{
  "dataset": "photos with spoken descriptions (Open Images, Localized Narratives)",
  "image_size": 32,
  "horizontal_flip": true,
  "encoder_depths": [2, 5, 5],
  "encoder_widths": [48, 96, 192],
  "encoder_kernel_size": 7,
  "optimizer": "normuon",
  "lr": 0.0089,
  "adamw_lr_other_params": 0.0012,
  "lr_schedule": "cosine"
}
Rows from block 4 of the encoder, named by matrix and row number. Rows with one number belong to one neuron. Each number is 128 + 32 x the weight over the matrix's rms, rounded and kept within 0 to 255. All counts start at 0.
# fc1: MLP up (encoder.blocks.4.mlp.fc1.weight, 192x96), inputs 0-95
# fc2: MLP down (encoder.blocks.4.mlp.fc2.weight, 96x192, transposed), outputs 0-95
fc1.142 [108 116 176 162 103 129  74  75 101 107  26 135  81 192 127 225 138 162 187  97  89  85  99 129 155 101 114 111 119 249 107 133 171  87 132 137 120 128  93  41 105 142 158 142 120 180 161 165 114 147 132 124 168 168 161 120 175  94  58  62 158 149 177 104 184 101 140 152 108 148 135  62 167 180 154 100  97 100 144 166 122 182 201 120  85 152 135 122 148 134 143 142 128  64 172 113]
fc1.143 [233 101 154 133  74 163 176 142 146 127 127 172 144 109 130 173 136 156 164 106 149 126  70 130 122  82 114  91 130 172  78  80 108 113 101 150  95 101 128 122 222  96 152 111 166 174 114 115 135 108  92  74  79 137  80 118 117  83  98 143 179 123 239  87  64 125 130 190 119  62 148 130 178 158 163 146 133 185 106 118 101 140 100 120 159 146  67 151 144 140 124 108 164 107 129 100]
fc1.144 [104 156 156  95  98 123  83 133 154  81 102 187 147 131 127 130 170 117 110 143  64  96 153 139  96 141 148 139 115 135 114  83 108 170 109 190 105 116 115 116 120 124 102  39 152 113 134 137 122  94 177 117 178 152 173 111  97 185 123  78 148 113 173 118 169  70  89 117 157 108 131 188 102 105 107  83 115  76 163 124 131  58 150  91  60  96 149  82 138 137  84 127 139 179 171 164]
fc1.145 [121 125 108 195 121 126  81 112 167 111 171 168 170 153 147 162  88 159 109 139  58 144 163  52 128 126 153 115 128 100 102  44 148  61 152 123 135 162 107  77 106 132 162 167 137 115 100  94 145 131 134 174  81  92   0 166 111  91 179 152 146 158 171 103 131 147 119 155  75 122 110 144 125 107 130 156  95 134 127  90  98 143 132 134  46 152 255 128 118 108 213 108 102 102 123 126]
fc1.146 [123 158 118 110 129 139 124 128 140 184 117  69 102 135 123 137 133 124 142  86 157 122 167 186 103 131  98 123  98 148 125 116 100 212  95 125 134 123 141 121 112 123 105 165 118 167 140 120 123 164  62 113 218 167 141 107 188  42 139 119 131  60 125 178 128 164 148 152  88 163 140 132 146 157 121 130  98 169 155 155 141 108 116 155 143 111 108 112 137 108 103 130  98 135 157 147]
fc1.147 [153 148  72 120 103 136 148 167 163 106  81  88  87 136 127 115 142 155 154 135  95  58 147  90 121  98 140  31 132 122 172 174  90 125 160 131 155  46 102 133 104 134 114 154 174 190 136  99  70 134 163 154 153 122 142  51 178 101 175 160 173 137 123  84 156 141  80 145 119 147  93 156 131 165 125  43 132 106 181 140 100 115 131 125  83  62  97 115 154 120 156 100 146 189 124  99]
fc1.148 [ 52 104 109  69 134 100 122 186 175  90  48 159  91 172 115 111  91  95 125  84 255 148 136 135 148 255 159 159 165 159  34  84  92 215  99 128 133 120 151 224 162 163  33   0 134 142 158  47 170 146 148 162 204  81 159 173 177  59  25  79 137  94 114  35 128 129  95 112 181 169  90 187 175 116 146 117 119  96  89 135 248  89 135 140 132 104  47 181 159 109 135 187   0  82 101 180]
fc1.149 [119 124 143 124 189 186 160 134 128 126  77  86 118 154 118 111 139 120 141 108  68 101 141 174 178 130  61 129 156 130 143 193 117 141  88  75 145 116 124 143 126 139 140 151 149 134 136 105  93  98 117 109  79  72 122 155 123  79 114 125  87 116  83 117   6 108 191 146 146 155 161 119 211  68 140 140 180  73 180  58  79 107 132 135 116 107  73 126 120 169 195 212 144  91 120 148]
fc1.150 [104 175 136 127 129 100 157 146 152 143 158  81  67 135 109 130 143 130  97 118  85  72 132 144 139 105 119 152 146  90 117 175 123 119 166  72  63 140 148 106 192 131 166 183 102 117 128 150 164  92 115 142 101  71 160 100 150 129 116 159 111 126 118 113  51 151 119 145 133  89 118  94 145 142 136 138 165 140 118 207 192 130  72 129 137 128  67 101 156 123 152  44 131  94 134 128]
fc1.151 [123 131 136 125 122 125 142 132 123 127 119 133 133 112 125 118 136 136 123 124 122 139 132 136 143 122 128 143 126 136 132 124 126 130 135 127 135 131 131 122 128 113 124 142 125 129 114 129 136 126 117 120 135 125 131 126 131 105 133 137 128 158 134 124 127 123 132 127 145 120 138 150 132 112 125 136 119 130 131 131 132 132 132 132 132 127 123 131 129 124 139 126 117 139 124 133]
fc1.152 [ 88 129 107 115 111 175 180 115 112 108  98 106 140 123 115 128 111 127 112 134  74 104 123 120 125 112  75 129 118 127 139 119 102  65 118 150 120 122 127 148 175  99 111 141 114 173 134  80 112 120 119 115  76 137 114 170  94  87 163 118 112 109 130 156  65 125 169 136 125 158 123 102 170 130 133 146 139 174 113  92 106 103 107 132 146 135 136 120 134 114 177 112 129 140 207 165]
fc1.153 [133 126  54 157  94 108 178 148 159 139 119 152 140 145 136  95 162 144 127 105 125 144 110  86 131  94 103  86 137  92 130 136 114 196 121 119 142  96 154 156 101 185 122 185 155 169 182 111 175 109  98 142 159 167  88 110 157 149 137 131 116 135 117 196 110 162 117 184 154 131 102  86 115 165 162 173 172 161 109 132  98 148 182 145  98 138  63 145 202 111 153 172 154  85 148 123]
fc1.154 [139 137 145  83 150  91  80 115 101 128  82  65 169  90 137 147 133 123 107  69 120 147  91 182 156 121 141 163 148 159 139  23 137 127  90 102 116 158  99 121 126 153 118 168  39 162 130 147 148 160  70 148 128 123 176 134  82  96 116 128  95  79 135 163  92 139 166 146 160 156 145 156 162  47 120 145 113 147 138 151 118  63 119 121 130  92 121 150  90 107 109 148 110 176 147  99]
fc1.155 [105 137 114 121 121 115  80 158 115 126  66 117 172 138 111 139  88 133  96 179 132  88  93  97 137 167 168 147 136  93 156 119  83  78 171 140 119 127 139 177 200 149 121  66 101 148 143  82 158  90  79  94  39  77 176 125 114  22 103  91  85  98 116  85  90 111 118 178 139 121 129 133 142  54 137 113 147  92  62 145 159 139 166 184 183 117  81 108 141 166 196 128 112  94 127  82]
fc1.156 [111 133  96 158 129 151 178 109 124 118  85 126 143 162 123 156 140 134 138 113  83 110 111  84 102 119 184 122 166 126 125 169 142  93 143 151 105  97 120 144 138  86 157 140  81 145 160 116 109 128 162 194  94  94 180  90 167  25 170 162 105 178 150 132 139  90  24 129 100 133 158  98 110 141 128 181  59 132  77 225 168 122 160 176 139  96 153  65 112 160 189 106  47  66  85 100]
fc1.157 [137  76 116  81 118 130 161 113 147 138 219 121  89 185 121  96 135 135 204 115 120 113 129 168 160 152 122 123 137 157 124 144 156 157  95 109 139  96 105 129 115 118 130 105 159  99  83 117 116 114 122 147 176  88 120 191 122 145 150 170 135  88 110 135  84 137 167 167 166 107 109  79 168 160 130 121 146 122 154 138  71 131 117 127 138 128 140 110  96 117 122 160 123 108 147 115]
fc1.158 [169 152 168 117 145 159 122 115  99 150  56 189 127 127 121 135  91 125 117 134 103 216 164  69 129 112   8  93 121 181 131 151 111 140 154 165 148 135 142 153 107 110  98  82 173 142 136 128 127  83 143 146 183 138 173 136 137  97 104 153 148  94 165 134 224  97 160 164  66 115 130 187 177  56  93 175  65 202 113 106 120  43 116 106 122 136 165  96 160 135  14 100 157 247 161 145]
fc1.159 [132 137 128 125 135 113 146 138 127 140 138 139 123 104 124 125 131 126 123 130 120 128 145 125 152 128 133 139 133 131 132 137 124 129 127 128 138 120 121 125 125 122 115 127 127 139 109 133 132 121 130 144 119 120 125 130 134 119 134 152 137 167 165 133 136 126 123 125 133 122 137 157 127 122 136 142 117 145 135 110 131 123 122 135 143 129 126 131 125 138 158 128 123 137 113 138]
fc1.160 [189 172 106 135 121  96 109 143 120 110  88 138 131  91 128 176 128 156  84 113 193 235 155 176 137 146 148 125 125 141 140 164 107 107 170 128 108 117 123  80 195 185 162 169 140 100  89 148 124 120 157 107 173 129  73 145 133 164 120 173 134 169 101 139  66 137 146 111 120 166 146 160 115 120 136 167  81 158 124 131  69 123  95 171 108 122 127 142 109 127 126  81  94 188 117  98]
fc1.161 [157 114 159 107 118 166  83 171 156 160  77  97  93 166 162 100 125 115 128 157 125  69 157 131 125  72 144 131  77  18 118 165 107 136  72 153 125 134 165 132 148 131  91 155 152  80 130 109 141 177 139 179 157 140 143  93 172 136 150  67 139 104 162 175 119 143 125 100 133 106 110 123  83 151 119  92  92  85 129  97 154 157 102 148 149 117 163 148 103  79  87 144 120 159 182 122]
fc1.162 [211 165  88 152 142 105 105 152 139 120 118 185 154 138 135  70 148 139 182 115 136 159 122 199 133 100  90 142 126 129 114 138 126 163  95 158 131 191 148 143 137 138 114 104 158 162  89 143 106 218 104 144 164 171 143 155 109 174 129 122 128 165  83 117 149 120 131 145 151  97 162 178 143 125  83 101 174 189  83  73 109 176 134 178 125 123  49 120  82 112 153  88 151 135 119 127]
fc1.163 [ 76 143 117 145 146 183 155 121 134 100 144 186 127 121 101 136 123 111 140 140 135 105 131 117 144  57  77  57 124 121 124  98 156 114 138 164 119 107 186 139 148 167 181 171 132  80 108 116 115 140 139  85  92  97 141 139  97 116 104  76  95 143 172 114 145 115 146 144 127 138  94 134 130   8 148 200  73 255 162 117 147 123 190 107 102 164 234 136 143 126 125  66 168 116 151 115]
fc1.164 [125 167 149  89 125 144 195 158 126 157 108  71  96 244 101 128 154 120 127 102 127 143 145 197 112  11 111  88 105 142 137 124 121 177 143 106 138 144 157 115  98 128 123 177 189  89 122  99 119 164 155 147  53 152  89 113 135 230 211 179  96  82  59  77  71 140 164 157 155  93 155  84 130 142 128  87 184 173 146 170 118 142 139 105 172 188 203 138 134 125  43  95 228  99 169 175]
fc1.165 [124 124 131 123 123 138 116 123 131 125 126 118 134 145 128 135 129 129 135 129 133 129 113 133 112 123 122 122 126 129 123 125 134 119 127 129 115 135 131 129 128 127 139 128 127 123 146 123 124 132 131 118 133 135 129 124 121 140 127 115 126 100 103 123 125 131 131 129 123 136 123 114 127 138 123 121 133 110 124 138 128 135 128 122 119 128 132 124 128 122 103 127 126 122 140 121]
fc1.166 [129 134 123 128 133 114 139 137 123 137 134 140 120 111 126 120 130 130 123 130 125 124 145 125 148 129 134 136 132 127 134 131 127 134 133 129 137 119 120 124 126 126 121 128 127 134 109 134 130 127 128 137 125 120 125 130 134 117 127 141 132 159 158 128 143 123 126 128 132 124 133 146 131 124 133 138 121 146 133 119 126 123 130 135 138 131 125 133 127 135 158 127 129 133 114 133]
fc1.167 [108 101 207  93 130 129  94 143 118 126 144 137 175 156 145 162  98 161 160 136 135 155 129 115  82  76 171  81 163 107  92 112 122 207 134  88 176 131 129 172 134 125 115 169 119 168  53 123  80 166 172  94  91 154 254 111 134 141 126 124 134 151 166 129 163  98 135 119 145 144 129 176 152 151 133  82 138 134 172 162  84 104 146 114 123 127 177 102 154 171 121 132 204 138 150 120]
fc1.168 [153 130 127 147 130 130 185 146 109  86 153 183 119 163 138 181 148 104 167 165 179 133  52 217 111  42 160  96 125 160 148  53 147  87 102 186 136 123 179 169 193  78  83 107 116 110 137 131 132 122  63 120  86 148  98 162  52 108 159  86 104 165 130  23  62 133 172 155 183 124 117 124 119  90 102 121 236 192 103 174  80 172 132 129 140  89 117 160 100 166 159 133 153  84  91 119]
fc1.169 [196 140 113 157 167 139 142 112 144 126 122 134  19 144 121 128  97 127 133 152 113 145 154 141 113  65 177  42 166 143 130  83 131 133 111 114 122 150 102 145 122  98 143  81 149 205 125 147 107  70 140  99  88 148 163  69 145 136 130  78 141 152 142 127 150  90  94 142 122 204 116 108  96 148  75 157 141 138 162  66 115 110 147  79 130 127 110  98 132 119 135  47 108 152 145 190]
fc1.170 [ 71 113 110 127 141 136 180 129 114 148 147  78 133  38 129 167 154 130 133 121  98 151 136 154 112 130 160 145 132 130 113 123 119 173 142 138 143 165 156 217 109  68 134 103  75 165 118 123 143  70 144 161  51 141  99 126 174 146 206 100  90 138 144 147 187 105  81 193 107 130 156  46  93 167 117 161 211  57  97 176 118  98 101 116 204 125 126 124 139  87 134 137 110  68 123 157]
fc1.171 [136 105 184 160 121 120 135 163 142 110 153 137 135 122 118 141 151 118 146 123 127 154  84 190 146 182 136 113 104 104 112 147  97  94 150 126 156 135 138 131 224  53 145  70 170 120 134 116 170 212 127 118  83 146  93 121 138 217 187 100 128  78 129 150 188 113 130 164 150  81 140 128 140 102 155  52 167  97  77 132 129 189 111 157 127 147 186 166 102  99 140  88 255 174 115  71]
fc1.173 [128 135 123 128 133 113 136 137 123 137 134 140 118 111 126 120 130 130 124 130 127 123 145 124 147 129 135 135 132 125 134 131 128 133 134 130 137 120 119 124 126 126 120 126 127 134 110 135 130 127 128 137 124 121 125 130 134 118 127 141 132 156 159 128 144 123 126 128 131 124 132 144 131 124 134 137 121 146 132 120 125 124 131 136 137 131 124 133 127 136 158 127 131 133 114 132]
fc1.174 [122 110 108 135 121 123 178 130 126 146 135 129  94 138 106 220 159 150 165 128  91  82 100 173 135 131  90 168 141 107 140 120 116 150 136 151 131  60 126 118 101 142  93 147 134  79 122  95 114  56 122 101 204 104  40 137 138 100 117  84 133 148 150  80 133 130 218 144 156 130 104 145 125 164 134 160 207 153 114 203  86 142 163 148 111 119 106 124 119 137  97 189 135  86 118 136]
fc1.175 [119 156 155 126 114  94 152 145 131 131 157 144 107 100 115 196 154 112 171  94 145 169 155 130 117 117  97 136 107 133 118 114 130 147 154 146 135  90 145  92 143 147 164 140 156 176  90 137 119 121  83 116 139 102 140  96 177 103 118 140 141 131 112 227 115 167 131 158 140 154  99  73 123 123 141 189 175 148 152 116 104 126 138 128 107 143 182 170 168 128 158 143 112 138 152 154]
fc1.176 [132 142 178 169 109 124 149 138 160 135 200  44 169 115 132  90 128 193 152 104  76 175 126 166 146 102  73 109 142 101  85 198 115 146 106 111 105 179 131 107 102 182 106 114 125  89 124 136 157  99 124 123 130 111  82 132 110 119 149 152 132 121 176  88 193 126 141 195 138 128 160  96 113 206 175 125 171 109  96  96  84 149 141 142 167 166 166 181 119 159 108 151 163  17 143  37]
fc1.177 [167 119 127 114 105 123 123 125 146 130 100 231  65 107 100 169 131 223 163  83 104 108  94 151 192 146 163  61  68 158 119 202 149 113 159 132 126 124 112  21 108  98 156 138 113 139 118 128 108 125  97 107 149 108  50 136  96  76  99 143 101 176 181  96 126 160 119 138  60 150 122  95 157  95 159 191  43 146 119 147 101 158  73 107 129 132 142 123 107 154 113 139 174 236 106 219]
fc2.142 [118  80 116 175 125 183 123  73  93  69 145  54  67  94 112 156 117 150  59 107  92 111 134 169 132 113 104 116 103 115 161  93 125 173  50 201 115 176 130 112 102 141 127 141 168 202 108 123  86 161 131  52  83 138  93 174 127 111  97 109  65  82 156 181  48  88 178 158  36 138  67 109 176 177 116 188 106 149  42 133  62 145 155 123 103 123  91  71 133 137 138  97 166 137 126 138]
fc2.143 [142 148 129  92 177 152 192 100 121  92  35  94  95 107 114 126  69 169 216  92 188 213 143 151 143  93 191 151 173 115  87 137  61 140 181 151 177 156 182 130 156 124 114 101  55 119 119 175 156 119 114 137  92 125  75  94 135 145 173  79 194 137 135  98  92 133 105 112 108 189  80 120 129 188 125 206 181 150 131 143 132 136 158 120 176 122 137  70 179  70 153 127  65 123 145 105]
fc2.144 [144 147 124 167 128 137 110 115 123  79 133 118 101 117 154 165  77 130 168 119  91 147 171 128 164  99 185 106 161 102  92 129 130 144 119 187 160  82 176 181  95 181  85 159 184  76 151 151 158 141 128 130 106 141 141 148 103 153 186 113 167 142 179 124  95 145 163 133 137 172  85 163 137 150 135 128 122 111 151 111 156 167  73  76 132  91 138 101 101 146 152 181 129  98 177 148]
fc2.145 [ 97 136 135 130 147 210 144 122 106 116 193 123 107   0  40  91  95 150 113 137 142 108 154 124  78  73 110  81 158 153  83 126 143 202 133 185 109 108 102 145 106 163 173 165 138  95  88 134  94  55  95 176 112 189 146 114  99 112 196  92 128  65  78 124 149  84  92 136 126 186 112   2 113  68  95 129 106 120 162  30  76 187  66  54 151 102 118 110  98 104 107 165 142 112 123  81]
fc2.146 [188 137  67 149 112 161 161 121 166  66  81 111 198  92  97  75 149 128  98 106 101  96 131 107 132 175  81 111 150 131 145 117 115  98 101 128 109 147 174 180 119 131 117 131  59 154 121 119 122 174 165  67  96 137  98  77 132  95 149 117 107 128 121 175 174 159 136 187 143 154 113 114 160 114 142 125 151 171  95 183 161 142 144 135 137 159 151 114 140 146 100 165 122 110 108 127]
fc2.147 [ 69  85 161 154  83 166 133 166 174 127 118 166 104 109 194  87  95 107 172 155 140  55 192 188 186 101  41  79 137 123 173  97 135 168 175 126 152 157 150 114 134 135 183 147  75  92 120 102 204 169  55 115 149 146 116 116  83  78 176  59 108  89 175  87 186  84 133 129 131  95  85 150 105 120 111 192 158 156 182 130 106 168 124 147 159 153 112 125 106 118 123 150 108  91 128 143]
fc2.148 [197  33 118  41 154  97 161 122 158  95 113 124 137 159 124  95  81 186 149  96 107 149 212  91  77  85  63 182 152 117  97 217 130 177 139  71  31  96  74  52 153 143 121  82  70 179 153 144  71 107 135 171 129  98 133 131 116  84 134 141 154 113  88 160 138 169 128 147  88 120 114 107 197  99 106  77 135 117 110 141  66 199 204  98  32 177 181 157 107 142 126 140  54 114 184  98]
fc2.149 [179  70 149  96 106 114 131  92 177 104 136  96 155 154  94 102 134 120 166 114 131  93 165 170  46 168 105  99 131 105 162 165 128 118 160 139 141 102 104 125  73 137 154 131 102 142 197  94 170 179 143 168 212 149 154 156  91 130 202 212  95 109 146  89 197 122 110 144 214  95 117 151 141 109 163 132  97 157 104 150 193 108 128 108 139 152 105 114 160 136 129 184  85 137 121  70]
fc2.150 [101 161 119 171  96 114 166 148 106  72 167 145 102 142 141 120 136 143 134 170 162 149 138 121  77 135 119 100 101 101 118 105 106  96 154  97 127 170  79 135 156 129 136 163 117 138 116 115 151  63 168 146 142 155 148  77 114 109 120 106  81 147 168 114 105 114 106 133 147 142  78 144 103 122  98 152  73 196 121  99 103  92 112  95 138 103  44 116 117 164 138  93 143 118 126 158]
fc2.151 [131 126 129 130 128 127 127 128 129 129 129 132 130 130 127 125 126 128 128 131 131 128 132 127 126 130 132 128 127 124 130 128 127 129 130 129 128 132 126 124 128 131 131 125 127 125 130 130 132 128 130 125 126 127 125 125 125 131 123 128 131 130 126 129 131 127 127 127 129 126 129 125 127 129 128 131 127 128 128 127 128 127 130 128 132 129 128 128 126 129 128 128 129 129 124 128]
fc2.152 [108  77 148 131 172 134  80  83 144 157  97 127 166  95 150 138 128 130 131 171 117  64 125 141 100 152 154 124  83 103  81 145 123 146 176 122 121 119 100 134 112 155 122 110 128 142 118 129 149 155 140 112 161 144 141 145  93  89 134 114 108 102 117 141 161 119 109 100 131 134 125 102 157 175 161 100 111 140 160 139 136 162 151 130 134 135 119 125 136  78 165 112 124 133 115 131]
fc2.153 [ 75 117 174 120 130 139 122 119 131 178 113  49 148 124 135 134 106  94  91 109 100  92 139 155 180  91 122 159 123 176 164 135 107  66 147 134 135 123 145 164  96 136 126 170 108  92 114  88 119 134  81  84 141 193 174 165 118 202 174 162 153 144 119 112 166  81 141 136 129  93 116 145 106  98 138 131 178 130 185 129 188 158 132 155 168 138 158 132 117 158 122 117  98  93 113 145]
fc2.154 [181 114  60 139 180  80 156 103 165 128  86  82 134 157  72 122 118 156 159 120 105  91 127 119 111 179 192 134 127  72  74 152 138 155 120 160 100 126 133  50 134 159 152  72 178  87 150 122 101 117 240 157 163 132  98 139 132 105 144 182  70 136 154 155 128 162 137 111  96  74 130 104 122 112 110 156 128  71 104 139 128 150 161 123 142 125  87 154 154 117 130 106 117 144  96 179]
fc2.155 [127 110 171  87 143  37 215  66 120 116 161 136 127 113 132  88 138 181 111 104 149 179  79 130 116 150 183 152  95 139  19 179 160 205 160 180 143 141 106  67 118  89 127 133 137  89 116  93  91 164 166 226 131 181 182 123  27 122 154  99 140  68 119 116 227  55 116 134 121  85  74 164  68 123 132 185 143 170 118 129 104 100 115  93 139  77  85 172 154 175 135 168  51  72  64  96]
fc2.156 [189 129 155 157 126 123 101 129 137 116 192 208 141 156 104  58 149 162 133  76 148  60 128 113 124 199  44 157 192  79  91 134 174 104 146 155 133 216  55 100 166 174 165 179 108 157 106  97 102 104 130 175 132  93 152 142  97 104 146 148 125   0 134 158 165 140  74 110  96 119 107  68 121 127 169 148 118 160  71 156 105 200 116  89 123 120  92 140 100 190 175 162 105 127 114 140]
fc2.157 [171 108 161 134 114 114 112 143 148 118 115  65 120 171 148 110 106 142  99 164  96 150 153 100 154 135 109 179 114 139 156 158 139 134 128 115 135 145 104 155 157 123 106 114 142 123 120 109 105 115 123 131 159  99 128  67 128 106 130 102 138 107 190 119 108  96 105 139 181 176 143 145 112 102 141  91 149 116 100 151 141 101 105 137 125  96 100 110 148 111 149 161 124 163 158  71]
fc2.158 [173  96 120 105 170 206 100 118 125 148 130 143 158  52 102 127 175 125 225  87 105 167 107 160 124  96 140 140 137 104   0 131 115 174 173 160 105  92 126 136  93  91 103 137 115  65  95 157 141  95 137 124  57 139 145 153 111  52 120  88 115  77 126 177 146 196 135 244  24 111 121 126 101 161 106 154 165  49 182 170 187 141  97  68 109  97 146 196 106  82 161 184 103 119 148 113]
fc2.159 [133 124 131 130 127 128 122 132 130 125 129 137 130 124 128 127 129 125 130 130 134 124 130 127 129 128 131 131 129 129 131 126 125 129 134 126 129 134 125 128 132 131 130 122 126 125 136 132 132 120 131 129 130 127 122 124 124 130 120 127 135 128 122 124 129 129 130 123 129 128 123 127 127 132 127 130 126 127 134 128 131 130 124 131 133 125 129 128 124 124 130 124 127 133 124 127]
fc2.160 [180 108 116 112 160 111 133 143 149 109 149 142 157 177 153 114 146 135 127 128 231 126 116 149  91 203 148  83  98 125 167 133 150 105 138 159 117 156 161  68 165 112 143 116  56 118 129 148 139  87 174  87  96 117 106 133 141 107 147 114 170 126  70 148 164 116  61 111  94 136 110  71  95  75 108 145  69 124  57  63 194 170 149  99 158 109 156 101  55 151  68 134 106 139  79 175]
fc2.161 [ 75 180 159 126  63 124 184 129 169  81 176 151 215 118  75 120 115  90  93 161 142 158 167 109 133 129 156 122 189  84 135 221 148 136 201  69  92  92 191 151 124 103 129 158 167 110  86 155 174 156  96 163  91 175 157  85 157 189 136  93 151 137 158 190 109 156 251 132 164 178 121 146 183 165 148 163 180 124 134 140  72 109 128  85 139 123 112  89 113 142 169 194 123 126 100 118]
fc2.162 [123 102 142 115 117 187 127 118 120 125 170 175 155 166 124 171 135 142 169 122  98  50 132 123 156  71 133  99  72 116 108 123  81 101 122 153 154  60 113 119 115  83  97 101  99 108  89 162 165 133  80  84 153 132 172 136 102 117 134 118 150 144 131 141 173 153 101 152  95  76 113 124 105 168  72 134 157 105 147 122 157 119 128  79 148  81 157 115 106 128 162 118 127 163  85  84]
fc2.163 [107  87 177 104  99 137 147 140 104 120 171 163 151 153 130 132 118  90 144 181 185 142 103  74 152 161  81  46 137 113  98 142 126  53 147  71 132 167  98 125  66 115 130 129 147 140 162 125  97 119  54 255  91 151 150 121 164  51 126 123  99 170 125  88 157  95 145 154 142 131 102  98 121 144 146 122  98 215 133 151 135 147  35  49 156 119 170 204 109  90 102 135  91 128 173 114]
fc2.164 [161 183 137 114  82 154 153 176 166  88 109  97 121 170 108 150 182  82 131 178  84 124 221 206  91 102 117 162  96 128  85 157 150  89 173 112  54 138 180 124 163  36 167 117  63 148 103 239  97 152 148 107  60 109 168  42  29  24 159 143 204 106 136 145  91 177 145 142 130 183  74 167  89 138  95  87 130  78  89 114 170 152 160 124 168 136  47  75 147 108 144 135 111 223 115 109]
fc2.165 [126 130 127 127 128 127 131 126 127 129 128 124 126 130 128 129 128 128 127 126 125 130 126 128 127 128 127 126 128 128 127 130 130 129 125 128 127 126 130 129 126 127 127 131 129 130 125 126 127 132 126 127 126 128 131 130 131 127 133 128 125 128 132 130 127 128 127 130 128 128 130 127 129 125 128 127 129 129 125 128 127 128 131 126 125 130 127 128 130 130 126 129 128 127 130 128]
fc2.166 [131 125 130 129 128 128 126 130 129 126 127 134 130 125 129 127 128 126 129 130 131 126 129 127 129 128 128 130 128 128 130 126 127 126 131 128 130 130 125 127 131 130 128 125 126 126 132 130 129 125 130 128 130 128 124 126 125 130 123 127 132 128 123 125 128 128 129 125 129 128 125 128 126 130 128 129 127 127 132 128 129 128 126 131 131 125 129 129 126 126 130 127 128 130 125 127]
fc2.167 [141 152 166 138  84 156 222 120  96 144 120 189 196 159 124 120 154 125 169 185 116 143 163 114 144 126 161  93 191  98 152 130 194 156 152 124 202  96 123 149 120 141 125 129 137 156 145  88 175 241 132 163 186  83 108 132 110 175 155 153  42 196 108  95 147 172 128  98 104 131 100 113 128 109  96  85 132 146 154  71 147 109 102 115  60 103 110 125 128  78 100 190 192 146 123 120]
fc2.168 [154 176 124 111 163 165  82  99 158  68  90  75 102  92 148 118 138 127 147 148 119 208 113 205  95  48 176 125 118 187 129 114 124 201 178 141 118 144 150 173 124 136 141 106 165 142 150 208 100 114 124 155  66  60 133 115  78 173 129 130 123 193 152 144 167 125 113 137 108 101 113 142  89 168 181 145 192 167 132 124 153 105 112  99 178 108 145 118 123  81 115 174 139 146  86  83]
fc2.169 [ 95 116  75  99 137 160 116  72 145  78 179 108  73 103 148  71 150 110 155 159  86  96 132  85 106  63 152  86 135 160 147  67 107  92 132 102 167 117 190 164 125  95  75  72  52 110 161 152 167  92 157  87 183 164 169 130 136  94 116 116 122 106  97  96 156 156  99 117 147 142  33 125 117 141  87 108 145 142 132 133 119 109 122  61 129 160 162 140  78 127 115 133 180  72 172 158]
fc2.170 [114  86 150 156 174 125  90 128  41 154 187 170 132 159 138 164 149  63  92 110 131  88 178 117 143 145  82 151 151 167 140 106 132  89  72 109 182 165  76 134 101 137 115 154 139 110 138  51  85 110 124 171 127 113 248 187  60  88 116 175 148 191 119  84  82 126 112 112 124  82  99 115 147 138 111  96  88 141 133 176  69  63 162 117 100 160 102 135 146 165  71 179 134 127 123 119]
fc2.171 [ 52  53 113  53 145 135 139  96 109  92  70 121 178 132 177 115 121 152 160 180 128 153 140 161 103  78 129 206  91  96  40 134 141  48 123 167  78  77 116 116  92 158 104 204 115  83 101 210  92 105 108 183 133  86 146 119  90 180 141 108 192  99 123 151 118  58 171 135 108 158 117  44  98 113 123  74  95 106 130 194 121 175 129 157 135 154  45  97 192 145 105 103 119 137 146  92]
fc2.173 [131 126 130 129 128 128 126 130 129 126 127 134 130 125 129 128 128 127 129 131 130 125 129 127 129 128 128 129 128 129 129 126 127 126 131 127 130 130 125 127 131 129 128 126 127 126 131 130 129 125 130 129 129 128 124 126 125 130 123 127 132 128 123 125 128 128 129 125 128 128 125 128 126 130 128 129 126 127 132 128 129 128 126 131 131 125 129 129 126 126 130 127 128 130 125 128]
fc2.174 [133 109 182 157 115  85  98  81 125 118 134 110  90 164 119 105 165  66 135 114 128 140 145 155 154 116 129 122 145 140 132 124 101 114 107 111 159 125 105 147 101 123 137 150 133 120  79 136 139  96 155  75  92 170 131  98  76 148 141 136 136  77 104  86 112 139 117 157 140 132 107 139 122 156  88 163 157 139 105 161  98  93 118 190 164 168 114 136 127 137 117 123  76 118 145  90]
fc2.175 [144 131 118  70 174 146 157 117 112 133 111 105 147 106  89  95 148 108 104 141 170 106 114 171 139 171  96 116 114 130 121 159 121 121 117 101 129 146 114 135 122 146 125  69  72 134 118 125 116  86 130  76 151 124 120  97  95 160 147 105 129 119 129 120 124 124 131 119 162 159 128 100 148 109 141  96 137 126 108 142 171  79 129 121 109  93 120  94 102  84  60 141 139  94  93 134]
fc2.176 [162 141 157 126 100 130 186 161  90 139 178 141 189  90 138 178 176 131  88 141 218  75  68  61 151 101 184 108 153 147 134 118 161 191  88 214 140  76 183 106 110 201 169 101 154 177  79 124 100  69 137 119 125 127  88 136 112 103  98  50 108 102 180 118 174 117 194 159 165 168  83 184 103 138 148 126 192  22 122  89 181 153 119 131 147 136 128 133 186 127 118 165 130 130 165  67]
fc2.177 [167 148 129 100 154 163   2 165 127 113 154  73 106 109 123 157 175 203  87 171 155 150 111 121 118 119 175 123 121 147 151 125 134  63 149 186  30 140 164 103 121  63 129 107 133 115  92  68  78 131 151  53 192 103  78 162  10  86 116 150 183  82  85 133 169  71 134  78 111 114  62  39 121 103  92 165 111  86  95 125  71  83 168 167 164 137  98 125 198  60 188  81 195 163 119 110]